{"arch": "pvt", "model": "image embedding model", "dataset": "photos of plants, animals and fungi (iNaturalist)", "train_examples": 155796, "image_size": 32, "crop_scale_min": 0.7, "horizontal_flip": true, "rotation_deg": 10, "targets": ["species"], "num_classes": 646, "embedding_dim": 64, "norm": "rmsnorm", "norm_position": "pre", "activation": "relu", "mlp_ratio": 2, "head_dim": 32, "fused_qkv": false, "qk_norm": false, "parallel_block": false, "inner_norm": false, "patch_size": [2, 2], "depths": [3, 6, 3], "widths": [64, 128, 256], "am_softmax_margin": 0.1, "am_softmax_scale": 16, "init": "torch_default", "residual_init": "zero_last", "optimizer": "muon", "muon_scale": "original", "lr": 0.018, "momentum": 0.9, "nesterov": true, "orthogonalizer": "newton_schulz_5", "adamw_lr_other_params": 0.00087, "grad_clip": 1.0, "steps": 7000, "batch_size": 128, "epochs": 5.8, "lr_schedule": "linear", "final_lr_fraction": 0.1, "warmup_steps": 350, "weight_decay": 0.008, "adamw_weight_decay_other_params": 0}
Rows from block 9, named by matrix and row number. Rows with one number belong to one neuron. Each number is 128 + 24 x the weight over its row's rms, rounded and kept within 0 to 255. All counts start at 0. Numbers have three digits each. After the name is the row's rms in percent of the matrix's.
# fc1: MLP up (model.blocks.9.mlp.fc1.weight, 512x256), inputs 64-127
# fc2: MLP down (model.blocks.9.mlp.fc2.weight, 256x512, transposed), outputs 64-127
fc1.321 110:118103122106141105162164105175105109126118114142108119073157110140150122127136159147103117131153157141151149159132147158143114154122097097107127157102095077122125158137126153173110141166116133
fc1.322 104:105093141130120123140089098134121175165123115084098147154132127139144120145157131111058143133151147142113115149148147145152167117116165143129163122175166138174142118087101184153160101157103129
fc1.323 102:121114140146148145098140169165147130127106112157102120105139131108111123136144171128148097169112172102118126086101096109109146112123137109119126175137141129124166163130148104107133121142171158
fc1.324 095:129140095179131109125148131164110161133130128124131135100115143096123119134096116109086135163122091124153139122130100113094138122068175094137087097140118118103163102152158139113119136147122169
fc1.325 120:150118176122121137133108147141124110140174142137151128134122140149122083141135165099136143136136105106071142069099132172107083146153107132181169148117103153124159121089167126151135106147132134
fc1.326 062:117098153154158073154132105117139158119134105127143167140118097147159117078146074130108116136096139164112103109137114129084136161116170120094154133122150133133126120168110100118177123108195126
fc1.327 120:103166132096103084153149159126131128102141195160182076131101109143152093155143112132130155149107110130120126129150096141093133158077175150108154126146120130148112163147112116157134108062163106
fc1.328 131:133095141146128144130162145111088108114126109130149101147101097133117167146117142113132121123145147131147184165135149122142106158169144116093108131177093157124108095147121095096143127105106159
fc1.329 103:114123129101124113161122140109130129099151158062144115129144110148094113114136136051113147104177111136116152110105168135142112131144133161143134135114106121103140087172142096133113160110122093
fc1.330 100:176144156140116114140103154117128124136128130152103103185135083141120147193099148120122128121090133099143166117122127078131124158153135098121179132078129117107142139138144102114149143093128137
fc1.331 111:128109143136166149116126136165120119130128128126107170158163091141175098143141192139099138084098177163113092111116186137129168145164163120139125133121157102138134113116189114137125174103133099
fc1.332 102:114097146116151153131132137120094090146138129131138157157160089149133124127130110142097181127079122141148121114160168162096167128100140127133094092129143106105114115124141144130131145102100107
fc1.333 122:144124120099175177149177154109104159146128129103139134102132127130099115149147123162133105153100102143150133108123116146109120155158094128140109129110153145142114110117115138142128113147153124
fc1.334 109:147132111112085153143110118132156139160124099148099104149141161148136122152118092142147068159126186115155128070148146149135106121145138116087132128085107132129103114103067156170095122188150121
fc1.335 090:105099134156132127177117144124117073104080144119123111140164084087152116087154166129137171110132134108149082137126140103127085141158111102136090103125120097106106136101159142144153123163113139
fc1.336 117:131154095112115164105139159155125138140108148105130108138120113144145103089150120127116160091062163122120138140132113169180139135137133131139122140105134109104093101155117195139116125119104108
fc1.337 086:181074101108189100120102152115158085161131133135131164151133195102125090107144082080109124140143116092157089165133148121088139080140112135151119146131127138108124113153159133107105129147126132
fc1.338 121:145140131108103103168111126131111154117104124125166133116109138069064107151100105098148125137142126105118111141149147193128140177149110196124122173133136175089127095128149117153169098140116133
fc1.339 103:157149123119149140120102148161148104113110079101114137127130131157115123147160183113153122138098098136107117119121084127153147130084124114181128165134112158125130127129095145108098144172113160
fc1.340 070:161127133164128098114159147110085097131130110144121149131173116114091155119126155150141145155150115172178172100145100133107118129135169150117159130134156087144153128079135133145138137150127120
fc1.341 115:143097117137143110135091124151127093109084133123146117165115166163123091127121133122123132158090118112134137155161150108107109158087106171123143133113125139138094109115086107118105147098126115
fc1.342 123:184111130106180137194123146121134047157138111140141130123136166101117107125131112101099113076150137115141091151110072113148104149118114147148134134089102130092135150125113156106149103116130123
fc1.343 130:129133124110126136110125198137135128141123118157108108160099115118150114144127083083152120170125132087133095176081160079120143099118112110099145140176112175148147139173121111135153083145114162
fc1.344 114:127102088087136172166121129116115145120137113101138116137150092138158144127118150171137162112127123083073129113099151126145167092112159156129106122099127151099146179132133117160134101102110091
fc1.345 090:127105141095105096128075120130111145135131172129194129127132126111081110127101133146099111120131141131165098146122124162168109128110116113129108175125127139135147151129139144116132083131146081
fc1.346 045:141164163116125124145119135157163160174110177146170079091140092128124094172121149107096122131161134148127124149122130159147130155097131128077155133113080139114163119092095079107126117111093146
fc1.347 091:107101126159130108138135139134144135127151140184107139100145163124119156117125125123154164077147105153134147144109108123133146149149114133093076126163090117133130156108127141092107113152160115
fc1.348 125:154136116108135109143156144136135125121106169136134109157133145142154127077131105128138072127135130100130102092096154132083140138083128087100114133124119138162152127127114112121173087099120135
fc1.349 108:134125134145165106166136195147130158153162123073133116065151086138141151139123108086149122111132116137142101152098137161118132145146128113160099131135156116141160112122143134127091131133150172
fc1.350 044:135170141161182152134145081088130173143129081177142079092124148119111090137146122132091157130119105175113126136146123133102124109125100099153113135097098149139160119116111154132160131128168127
fc1.351 035:083127136128130144135136100114129105136166163129156120106139166133133124107103110123152104126119134091123132098150132119119090136063149144160091169132110153094121130105132105109111152134118117
fc1.352 092:104168136097113122115150109166113147145139124155117151127145130101134128141164142138140129122129171142113111157143142156170121124140145152148147146128167119168094135134148055089138112151132102
fc1.353 106:155144123114105120151117138129103135112135126119112121103132124112134130136062108108069128112153132115123141119120156139144109113100132135131137135150140164110137159118147134141100138165167127
fc1.354 066:103093196120122145108124091137158141156143147097118125125143134158115129085156098132124117098111126124141088132089109140145148122126113125146137161135125148081077138125158131084154129154170114
fc1.355 133:128109125153174118117138081127158129163175131126105161108112107137107089145156134149109158173095135143090092080112155104103132172136142126150133147137109121138099151115093106170132104124138154
fc1.356 037:135103102115099137124113139128091122146119100133118105122145133091128151119166117106098120111171145152150204142130138102117118142141132165159134123123073135098127110144155116100134105138153138
fc1.357 102:118108122112152109112123164128111124143127141143137100094156121162166115114109120099112146100138177114123098139119140118114132153140121136147129169115112126176162111173094107103126161114127075
fc1.358 103:116119153130147141160156130102121129157163147131196112107126092159087111117103138124109122097165150125154112122124115155115109125087120065133163169105137133147182183134119130099082139129145127
fc1.359 124:174107159158193117138149112144085118160134105156112132123101148122146111116110179158107115104154141137119142148138106111095081106137103091134109122140164114124090084157147106145129112184101141
fc1.360 114:146146122121135165085143151127113146140113077105107131105120128131116123139068082121161139110099171133141145108091118135146101135150147163108137137104086129101120123110123151162079135102162148
fc1.361 070:098160127110150129096119093089143139138096131094094145101133120164149127112151115145115103108121156131184136119147088103137124205091115124091136164171144080112151099125111154137112145137133090
fc1.362 023:137123147097128136166136171150133121145108162099117123145176188100105118112099137123121090137119111167110098148109118099181127152150093141123174089076133106158133131163175138099122134135135163
fc1.363 124:135151132141164146113172108132110122097128101079128107130126157127151144094146104129096134114140160123133106136134144122178137111137096132089122160126125161154137123133099128108093148126090161
fc1.364 099:085106140076127101101161121122155128096147127087130103179109095118091105185088142077133170126136081098130158130117079107119114165130150150124113151111118124107123113091129117126121141110074145
fc1.365 122:109134149135183125161105156124100123135088121123098127113136120159176108113113094118125112150135146104112112138152125091076161131143139118116091131144134122139119104171104115102135144126153066
fc1.366 103:137114113105132137148100125140148168131103106141144147111097135119134115144195148100143122091090148099172131124110084138145142117118172129121103139157120109137126171167153142094149139117183109
fc1.367 117:156106076133155159136128077095151147133160165125105121122184138083146085142149145150075099118142161138148122136142103123150133156110107121123173145108144141149131177160140111153109071110161122
fc1.368 026:093099106111159120121130100135164096119131171120110117152094144118108147172154187101155087087151128103153152093123121159131137070141159084081080113115120115156115083098153157123149093133108121
fc1.369 127:125131155107133089138134112150137151121102133150122168158152162171118165116145103110114113088139096123111106174156154142141139143112152130150099105085152105110141113156102152111112112092141125
fc1.370 094:098108113175112157160145124130135116112136132153149101139117102118112140133152118170078143133136125126126128128160137100124081149087132106127096125113162124108155156123149107115112058139057144
fc1.371 098:131147137152099117133147151137118144134166129094111121149160100133150127165141143116109132132128141133123141111128130105122180133145143146112138127158169188093120126174109154114159129133113149
fc1.372 131:132108118173115125109141163139160143090134145144132108121106151104100161097142131147163091135099103101159090149099139137125098101115129135184133124191116097123124140163155093144122153163175147
fc1.373 118:131151134119134157124127099121172104134143134110114138109107129104129114157137124144129102112192110129144145102104138153126105148104120115119106146187146145184138124163122159112106149128140129
fc1.374 048:135158107115158137157100116139137141142127122093109113168168112146125131114118126168102102170150118147135118134147124116144105101145167171140112153092139143080133153096124135157106114099165139
fc1.375 034:130129164157123144153140144121096187135138094076101138122140154085182099095112137135111110104122089131125099069191148106074123154154099098115152136121122112126104164123110149123114125124146126
fc1.376 066:137147091146096058125131160109118147138148093110150070151162113101137128119160119147164079157119154107150134123130128133116130124093150136122086198155142143137150106106104149158075140153136101
fc1.377 128:102109148138125083120101125107123109151087131150110132121158087086157108111156177157122120116134109134105098114096122161133164185172097111138133125115100150083135130071067119117116106112113124
fc1.378 133:100152110120126106110123119130138133107112156131166115127165129146126148108105122152120126149120097145120137119097110154134098122113154113097118128108113133120135125077129116145165158156111140
fc1.379 111:159160135110120137109116122096097149172136128155071142108094079142116153135121145106138143131141145114153100108108105132108148116149121133141131095144147111146127146125099142093120112132131081
fc1.380 113:175143115102136111120144148134158154119070123126101142136109099107127106121131132153131135110102151121110131120143144137116125126075138125133156149144143125152127191120114158174115113164152119
fc1.381 084:087159161140083143108088114117134118155131110116099137119143084114098139159132103120139115131117152103150165181133127118130159129170113123133113097131142145142129062116118117145144142118113123
fc1.382 093:120102095087153176117131134114127106103127119127104111118117150148108128128149137184145088115107123103131130089154169110137159099121135119153155129086142119113105107124159134142103102107078083
fc1.383 105:106148104119139086132150122124091081191119116111113188128140100116145117138104138074086093137150115162102129134084157169109122077103129106090134131111146129133130141108121140097131097128112163
fc1.384 102:137108098141180133101163155112113098141098122137178103098105119114116116101119111143120134080125137116111132110116148114144128134138129131137093142094122171070151104158111131098107071144157110
fc1.385 099:132085079156154129140098096080114126141099122132137151130113138080125142087174136191105106117163131132131125138117137146148143133085154138135120108151130131096102086120146136136127171137113097
fc1.386 087:116111131172160129118101132128107129120127173137118124129138127105102168124184149132146137088123128127146086119098137108107180156137099100133123101118141113132163152098105120114121128133161135
fc1.387 121:141147153140120140133107133104088112099106143142158113177099119081128083144118111120103138112091132112139131118128110122123145108135136106125184129112141113151099150119102119149117147070136110
fc1.388 103:144113102175111124125125128129115180132107127153134143172145160120134129142126138077111094128147112133115074113125133095131108095129134130149089127144070134135137093133113109150095127109105084
fc1.389 095:146169092177101141159102115120165172154139124138130119142101154106117152105107097132134133092066103141193152092125113124156109158082112115133109107101096087136095129131103116096094112131166150
fc1.390 114:147121181103123128166111154139111153116124094111092147191131132124090134131138123128146101142112163125112110154134148114114171153162163130089100139172107089077074116142145147128105113104155135
fc1.391 124:163118143098113069146121117109114141106111130138114128132082127129097106114101154149096149124132116077104129080175134120141106111099144086083122120124102082119101135101151144132137147097159143
fc1.392 069:161097174125109118146140131099111111175139162158136112141115159151174141120133174102099113136111129081128120145163113099116142094135112110102110120135110110142147107134109159115126131131139109
fc1.393 110:103126106103104108146123126118136114131127128103089113160147126155169121146109126141116131133154128134112068117092190122141081115099107110141121139110156108161106125128126084146095124080110082
fc1.394 106:116141144133110109150126133122174165135139134163112147074131132113121124129168157112116144070092165124133099110133110087135146110147144141099104103155090122114091130187146125140134119140122139
fc1.395 053:117148132130127144116093104106103134117131127151126153170136140069139133150134140123127129161117116136082110118140144149095143107082100153127114116133125115114152093087128086111104107100096085
fc1.396 049:121137153149121175090142124121085116148094122123141116118117131088139124189116031131123134108161121085091125100105166144083120083112152117134158168127127133125106139127161077128131099122153145
fc1.397 124:144137120120173104148118115083118127128086156105124159098119127140136157115114089130136098142122116087120136095175138066132171150162158118152164126128123112144103112117111168120115101162105114
fc1.398 090:118088130120168111107122107094097113121122122141123092160107125153096186082127100141137123134089119147102088119130094158128117152122135125138154132119161123125130126120160112100117125198112129
fc1.399 123:101136082106116139120161110113165104146168104099080132132143114071106134120115133137147176103102152153145163128117169115131144118108112124110114102114183131114144148136141106166189096129125129
fc1.400 112:136188121177131122164150140139132149118127114098147133131109143086125107138153081111126134128138120126122119086114115114069171116107124166133163164139100164160109102071089084146160123130123109
fc1.401 093:089156141106086142111159119123115112108136155090113164102129167111169129115164142135118141111162130113139109106117117090120133150155133086109116116092114103170130112124151147112146122148149141
fc1.402 110:107160145106144098150149117095164122142124132136167076130113127128150144135098120113069129122133139145110073129137176119112130109142125128150136106127142109123138180101108144111134170104147130
fc1.403 106:078143137148122141138102163111145176139134144153091107118111159085146107130172122146139133125122104103170151104110149123121121151105120112143153109126142105087130157115160137143116178146181171
fc1.404 112:092101127135117111129145105104140169125129092149135127157135128086115100121135118077086128096148090111175134119164098070117104137110112115108123130146149112094096201132094110120132113139095116
fc1.405 110:185171116130107117153141118124107087165131139120133107127133147118148108098177169139150139140125130144136124127156112101078148094145145141103147190142111107125127118096111143134144112152115122
fc1.406 109:155103117134126108100116115149115139097130138138177143104079161106086155090131141158088107093133154136141096107137177129086132108132121109117143105172111186131159122129089119110127094164127126
fc1.407 116:161104109141111108144166126164140105099118138117108099121079160118137115094130085096123071157117164133138106120113107148106130153154150129158134140104107124105155142173099129118119103171154098
fc1.408 137:119123117113095127123113161113151133148144128126135130121110111129167185130098132188096107116125094142152098120116097155159110096148157126170094159144135113119200133119134108095146119166151112
fc1.409 035:094124146070141123134129118150161156158165142115156133159132114080116135181100141126131119110117114168119135114119152130133122134152178091117130119120083181125131117169094121098143139133086128
fc1.410 068:142132136143151170127110132128134107133080124139151099122081159144148166105125152139139080113120153100153135139113119135148173130121109151131130134144167123082127182087148117113118141146099117
fc1.411 132:151118144134107098103128120152098100123137093174132139178070113134089120118156127123096138123132099150121141117151132128138131157175129149094140094130136116120122105144099116082160103107133112
fc1.412 109:150101099100138149112122127161163122152174129074162104152148125152186094081155137130175117119116109142125158126125150136090204174122098113116150134101123129128135090073150122140144118112129134
fc1.413 100:153123124132121142135107174129144158132161120133151163142120128091150107107177099135115122088113121068178110111163132111146132115083107152087123146111134120121130137140162104143124119134131100
fc1.414 123:123118158159107167165056148140165136118109159128166158137087100130107135125144103102149153106108172128119146190154118125087116108125136107118090096116115158129149140155102143144141123115139122
fc1.415 129:118113114124093091151097151119128151160125116132162148119139149119086121156107129145149165141118173149100103122148187158153102108142097150115102105163152151143128153139131113095129162109152132
fc2.321 100:108170097114151133110156159097170073107122144148114135115136144175119177132124170112115137178107188106106072158136165113135114132084138100157110145135094120104104106151136135138119095139135136
fc2.322 109:142148127173135113121121190129115099136134136122111143165159101114146132129093102180156102148136158088154169115124133161157134107153134163109115159121185106098123175096149082105120129160153108
fc2.323 109:100072158153137111074106194140081141116125170115127109102123132139155156148123141134145129140130131094133124120098100089081136141143128106132121092116086097126150171143170136099129125089116142
fc2.324 094:106117087105157092116134101128147103125102083173114130105171129177105143152115132100114110153104115157115147056166115129153175142144138132119164124124101109095125129116129093104100134145090168
fc2.325 116:147094127150125136160097092142147135121109128138151147123159163109092154104148134109124119103139162151103115158131153092130164116130154109114130139155082127125097130109124177137150138153121102
fc2.326 059:149130127150128137136131128150158143130124153154130132170149096101151102114138130118140138143129122114164137118174091117137078120155117126139111133106142142103087100121173103099122131153151116
fc2.327 113:123090128149124089159104130109165120099145104093111148131164102137117122104111139110098150095126102084145113150168145168143107119185091160120098130123131135097144123156178157136112125127124124
fc2.328 132:134129111138127185111131166149135135163155114153154131123073162123103073131128084152125119119124109106151073101111165122115126147158114131141191154139140122130094123135136118124188123136172103
fc2.329 099:119156144113127128092131127122152096103112137160106110115133097127084144108144132125114121156137118135167140108158131137131139115152119146148177124179149122113130099158146149147093110122097130
fc2.330 102:095131130169134129117192122115083177112113134138168137103115156133108127111105141096103115128115119150122120136117103129104154095139136119144123133134142152131130146142141162130110136164119150
fc2.331 109:172134148154130115158128127131146133194144126102159100124107170138142133116072079144170123156123106130090148116153099158160100109131115120108137149124119113111122138144125126116117136116099108
fc2.332 108:166162128117109141106098116087108133142120145125137131127143114135186089124146138119170125137104117141128113105115138145085150141158089149111133164168146102191129135088116114149127137125123114
fc2.333 117:151111127114175104119112145096090115136079127122113118111120132164076109131126158121118136097141103116069103107135149109132171142113142071098073127137124142116120095122123132092119114114143151
fc2.334 125:146139098138175083114133137170169145124152167102109117150070147131095121119110129133149113126119153115107136132142141153127140144183130177110142106153134101129125127125121171147130169111105148
fc2.335 083:142097113135107115136156096131128110130146109110121093141133107073142146105116174111094116116121130106132109116100099149129095120126143132155161129121136073191147133149175121086164159126074149
fc2.336 123:088135112113120147188125124147120108150161109187094126125129137106141125099100101160123132146130160120142167131125173171161140154158140099106140119109143107153117125141088101099110163116133140
fc2.337 084:129103130132081049130135150116133119143129130122161109122143103125120153103119087170121090143120116107165149125131156123146124143128127104141130119091136157085152128148170113133159122150136111
fc2.338 126:125150136110128088148168123098115126073167181094076104149096121112163122120118125161116153115129097176134083107067125111133173129161117099133107122151113169133167135119140103134133091099117114
fc2.339 094:127134140110120113120111110113095140121135144137172082160104137159117127069109109132141090100106153092113130065093091148152110113143112138147141125140104145156100161130140111104116120100111110
fc2.340 060:157135130160120160173127092167142126132126112150150149134132127126111129163170132125140148193111122158117168130108086144166109174104092125126138096098110126114132166098142137127150173133144119
fc2.341 112:144122114105103144122177144154146129124152110172163150119127096072126098114141061138113118133122098118165166083115117130143129097129125078129146140135133145128136114141138123142130169079130090
fc2.342 130:155135121109146135157118136106183157073153140159132065147128125154134135114118175124169108158164159124145109141136106144150129106118138159077153093121156112151145091170128162115161146100102189
fc2.343 138:140157148127135117102155120152141142119109117107128121135125091125115099137155148142124115162166121138136136130153115104137154083115141129182119137127128156144215105092105130135130156152154118
fc2.344 120:143172176145127128123107140127148139127113142119130171125098079136113115151144130154124149105120135106129174125157115144134126128138093126096152081149111113166151054121163154108136179116110154
fc2.345 081:141126137120079152088120127123117138099096101131110165103139136081117139137150151081152143143156111127137122120128149152096178136134170143130122068150119121130089143169154094152157127115087108
fc2.346 037:151098141115128097083109168090136145115146134121103116128153179100151100127125108133136173128136104134104056160140144137115110094112130082109155100090131158166181133142157157107138129145122103
fc2.347 091:140109138131148108121123144170110134133100130150154081099106136137103108190128111115103138104112144108146128123118096098152132152130128113153148137080106130106141098102129123136172124094163130
fc2.348 121:135126173130119143163157136152121116150125129106123120142167119126113126140121116137137120153121113131132108103154106129108117069098074125153153154125144138146187131150134113155120124109102075
fc2.349 108:100107135127144138120097127112149074132123130155120090133141123153138146132084191139114149142121169111148140145132125149135120129174147094158162136110100125142142130120097126150153118103117087
fc2.350 041:110157158143104122085163142136102149126096111142130143144161132165105121142123163128150102116148113100144127166119152114115122151137113135135118165149110124167124146115115119151136155112131129
fc2.351 031:113110119128147131132125106150108146169094105099063144130160115104099114143139123137131116132112116147138158135133107123128145140162137074119144140133140124077141091115144085121148131131107084
fc2.352 085:065157140120147110116155151120138142147131100158108166121135117149099079175135117195179152127143115131123092123113103151139125116130124154127139093115141146151136157136166137121102097141129136
fc2.353 105:118133123135119129121150135104098170149152114181100159114162142127106115102096129156141145167123155063158092127145129148123115151099100104088164127136144104150086136096110087130134120114085082
fc2.354 067:097125112133101113117130145111181103164112155144115152144158095113149104100164112128154080112130072098172134146139120147146182175149142093145129162127132138103120106120154120106070119104145131
fc2.355 138:144122102115120129115121133091133129088107157121155138113169112072130144134121161104117137129089114147145147097126104148108079154138077102119116158141171135137125154074100124144099156146131106
fc2.356 031:155115103183123108107114161137117122108120128118071158117159122130123109109159128096119115174131122114115091134153087096155142174126132131133132095128135119113133135111158119126167131160131132
fc2.357 096:126126132110150143145144127120123127085153120113148150131140130178114112172105125186164079154120135116154132124113114161145146130135133120067121122126095146126113163145154106140121135111096132
fc2.358 101:068123120140086146133158164144156154156138141150146147122150126140138104127112153136153151124123130144149129136147112103085131124113183113125134150123128129115157125142074131146135104168155096
fc2.359 117:126126101119129096121141150157145137139133138115160119121125122111086146132135135136143085138109110155131113090128104171182135048154097143100168156154108103147160153119161114114064121178142101
fc2.360 129:105123093119120147129109134136146116128097092124158100091106170117142061084091125137116134125114150130102107126141145162172101192152081098126124153149141104120114106131124102161119128171144093
fc2.361 073:128105107163099133123125116135160106152154166151098127116114110097154090129173136142126109103133086136099116110151133151112149121146162142106125114096122116108118154144134131125162098130091163
fc2.362 016:132138123124122102123150126144115163167093132144126081117086149112102119108149132138083159124121094101125104134125121106170160109107126143133111161152112130133118124152107116099129111124157116
fc2.363 120:140133078106123150119128140112141103127136141116099119121144181137116125074139127106131145123132178132071138145075092109128131158091143163118136124139137145167080132146142155133126072139129119
fc2.364 107:126155164097107140132113107105101148156157078108111151138099080161126143117134156106138138171161114123152119135081121108121158078129119109113122129132126084113171110121105123109093162114115169
fc2.365 118:119133156107131138170139096101158149146124152149115144105149094120158108117088114125130124126116131145128112108144140133125142136130117099155099127144140153099091148173123146135124112125096077
fc2.366 115:139156169135109115090136142171166113148156158137123135148094130107099115110129084156146139136100129102124162126132171082125108149097125142146138110118140122095136108094130124148112136147148089
fc2.367 115:102139134126169133137132123120100121133101110095145110105154115091062124155106118123114130139163111158156120154164138106161139156125109156089073103132113126181145121077140149145102169090139142
fc2.368 023:106120137143137135113096070153104149139156158111143098056157132046127143159111114158120151145136137151117178135129124123121126170171135153149135153114149124091092158141122157181125117156151116
fc2.369 122:130111073132096143127148199120177139098130137133161148126116158103131136120135170125108104126155105144101121101117147119101154147123139138109133136143141176157129155107095111120084131113163112
fc2.370 099:118134149127107125094157161144107183136115094136106077154103115140118164111144136093084096147096094152115108108118124117156138105121133093121130125080094162142117129124097119145151222115121192
fc2.371 101:136081120140116129098121133159092167122145104112102144092133177092104141139177172130123170127130108157124097135146135128138086134145144128158107151099127151156120151137097153163140133124169143
fc2.372 125:117103126118162107145148105129166075134140131081167149124136154141130104183123104157139126125121131142138125161098188129100098118086132161130088137142137130101113108128132126159147098109150141
fc2.373 116:132157151161106118128152106107110108120133130131156105119114092125165116138147113139133155152143163127108146116111095157109141108103142149119159103100131094095105103153107113153108101133116138
fc2.374 047:138104113119112106100159122156121096143153150132108121145145099112115104174128137134109137146071119108146110082135101141149147133114104100170128111101129119129122143130081087096124121101127121
fc2.375 031:135098136115122109173087133096104127124133120154107135085133153147084154152050140170096132108086151121131139117139149129106102099108141170140117091120159112136109134133161122140164182099165126
fc2.376 061:128108112121102172154139155107139112143135134155117152116138081096171135148145091147118155129122133131123170152088081112121117150141103105163125050138084133148161122127127149117177163103136130
fc2.377 122:134105121147138153093125154135174128135138119105132146129137082156129162087146106119118126072130158150124090127159132127113159101141116136115128157155069117104152109077144099145105121126111151
fc2.378 137:142142121135181103168135073101119162125157121125127146133132110122143081141125124119091102150119121111061144113145107103147128127138124095173157175103140156166141122116123130102130066113171105
fc2.379 107:130143158138136147141133164136163124108124130160104108162083157163131083171136102120088134122128164143167117112156124112140146151103177158114141100205102137101113105143109086129123132129101167
fc2.380 108:098158083126168114088108142134127127174148129141126126113108100046130121133113132139105118114110120163147146107100137134104136135096134117103133157080151112126146111132111167131163162163114156
fc2.381 082:125118124140158158130138185156166111162146103121124105079151151139138125127189142138089069163100154134124068095145119158113118114100113140140145140131091132159149131127113140084121109132154148
fc2.382 100:091086093099128146126143119147137120129147129124131058156167125143157137191129130145100128124153131176071096137099151129149126152142133120132100121104132133143142125122079146096144103132111113
fc2.383 106:144120168105170169116135148124156123135120128173076118151138085161121134149124144124120121118085148184147092127147093120176161124117141151115105117165157130114137131091121097156136096142162187
fc2.384 101:098131140124119128147129112131151099150161128112083115166168105086106114142130121177150123126124155136139152110079154174130140137163154122119105152168129135126163108135114108097146160115127117
fc2.385 102:064126102106123162117074111130139107124134111118137139128107106126158130137145142101134081136154107158103136093123121100142147150129109096111150124126107105091086095144135160119131098157161155
fc2.386 084:157109118132149134108150134125116133135162110118067150103163115125157150147153168145150112155120124128140110119094167135186081103132089075093143169118134136083112126105156167130098109147109099
fc2.387 111:148129144127096107128125140094128138134103123158105144127122200114155167111129124127123171143148117111137144129066142128160131118184139139125136156106130091163179099139165086171179094118119154
fc2.388 098:137182077130123127126123126120131118135078107103082111128114149168124110154097127124167124134106175129092129122093133164100149085111117120143139070130113117141133122075149125092110095108123125
fc2.389 099:132156179129146122124160186167134116138171156101150109126106087145141135115105137094139138148137137126137146134158110121137107158143167103118163164124131126116138168152114120133125149115120157
fc2.390 110:136130109106136126164151139143105132173041101166171124092147153121124113134108139114151116084129139115129160111123188130139135160093116095122140134074144102105148128146091110143132132096137107
fc2.391 128:142117134093152128149138085117092113139140147141152150123160161105126172103133114158155120158139155143135090157174161131107105155195128124120141129143120122102109142137090115171167140126102102
fc2.392 068:123105113118100146109110129108144128136156153135168130130149076103134141116131140049150153122152148130109129105192128122107123142129119117114078131157120125138134142080173131140142142148125128
fc2.393 110:104093106135111122144088078113164161114156107131114143078133090136118128131131137141114170143156153144136131134111151091153132121103137132146154102130105101117079090144134175145091128132137149
fc2.394 114:145115106176072152073153125146150110100148148143134129103134139148142116119197108123147111125129117100130140159149104137104151164103124140147159119114172197061093146133121128151127121138147107
fc2.395 050:138133140179139084132082112133131124130154149132149168128126124138081119086164149102133144176141083107106135121141133112155137102146157105123098114130125120071123116152094123141081130118136095
fc2.396 047:075105116080170081081131174130205111134131138141152067109124132150105133133158161111111160117152141134122132140163116112126092150090053106143128109108109143088108120147096115118101162121122129
fc2.397 119:108151125124090102134150146126077166153128151142151178138112118160175140133090181080143123125131154144129125138096145133104147144118137131145106111119133114131129134118138130167113128163148153
fc2.398 074:157126112089106134128137116163112110139152125119111134135090126097160107158121106104103145123132167102124129131111145133150098137132123140124135123112121136099119158139126152148155149104123109
fc2.399 126:142166144099150110149181119148144075134149136145110112142100109140121084171142121161116128148171130131122144128137118155083146117127148088105086119115108158145105116162099124103180149162145129
fc2.400 099:130107157113141155088134130110101158109137131127129087088119147108110152097111145115137124060146149107108122157157073102120118087125175119131144103154178115102116150120123107123122158124082085
fc2.401 089:122109131122122104108129122143134090136139127128115218137131116112098112154114108122154139148100107104085169120131179104132132147135104135134110119147126050164118123148158115132075118112126127
fc2.402 114:107117137141118124096141130121125108141137137098109149086089123169122109120114142127148119132145052147121108133189142141120131135124164143108137179136160092142179091154128146142107113176097104
fc2.403 108:117175142172121174106135159088125091043148130112136168104143102137106113148103131103171106152089118100153123113162139099096123152077128104154153165130139103132122108096058158140158103145121149
fc2.404 113:108156131140141113147153168076166135140149123146083168147190099135135119141117111141144109108124112088086167104117110143126114068127117097095193131129087115111113077142128137094128118140142159
fc2.405 106:104128173136099102137115120160125099101126126135153174134133104084144117153118108118152094108126116146136153104141147154149117108166115141140128095080115113137136159134087132139137116184174104
fc2.406 108:147139125140115140117166132088130125121177092160117133122144162122176093151119066156159117098124111146150157145139144178181125091148107121099148097126139135128087138098109106142086133124135138
fc2.407 115:144153151111114165153121132153126121118128150128133113177160132140121107150158098126140140132098146124138100086127159165097145138140173189151114107100127160090166148154125091152195130147153157
fc2.408 135:131115190061130131124095066091123140130110103166133122095156122113134079133119088126120127154129178122152138127117143171135142144112112128122153124134141129168122159169121108107123116104098124
fc2.409 030:169122130175139124115140097092116129087133110166130109144126149126143137064153087164112099130165138103118119151119119138125104129118104133137146100174129119144137132111100113151122138169116132
fc2.410 055:124167140133129124095071143095133125084121138127132138143118143096117098137103147113123148110131109160114172123180137154116119165119144094121167151173128116106126112169112098118154099092079101
fc2.411 134:109133139153051149150057134130113070142137140125109090140109184155110130142156137063134132094138112132125133133130149117153138156095140129152112154135124129127137137110110131129064120139129100
fc2.412 114:137133111163104108134132135136110115150097114077152137130144109132089118144176097147108101149150153132115089118113105151115115109130133130157130155106152113097095171115147118162112112141143117
fc2.413 099:095129139129124139123093119128109141115120150082123106154167124120087118131102118138124148148147082139135156124117132144144149126115142130147120132101134118103129098142118127128129085160128126
fc2.414 129:103148131111143129131130109134163139166099174124137105143129148123074105148107139115101125132127183124120085114145104152141117126125120141145127121144126115121137105131157130161139136150120148
fc2.415 135:146173100137132175095084128108112135143121136121162079113089103160128099121088151099153130111134137121122141115145117156121116106105116103122130155148059162151116180133118095119137115188089077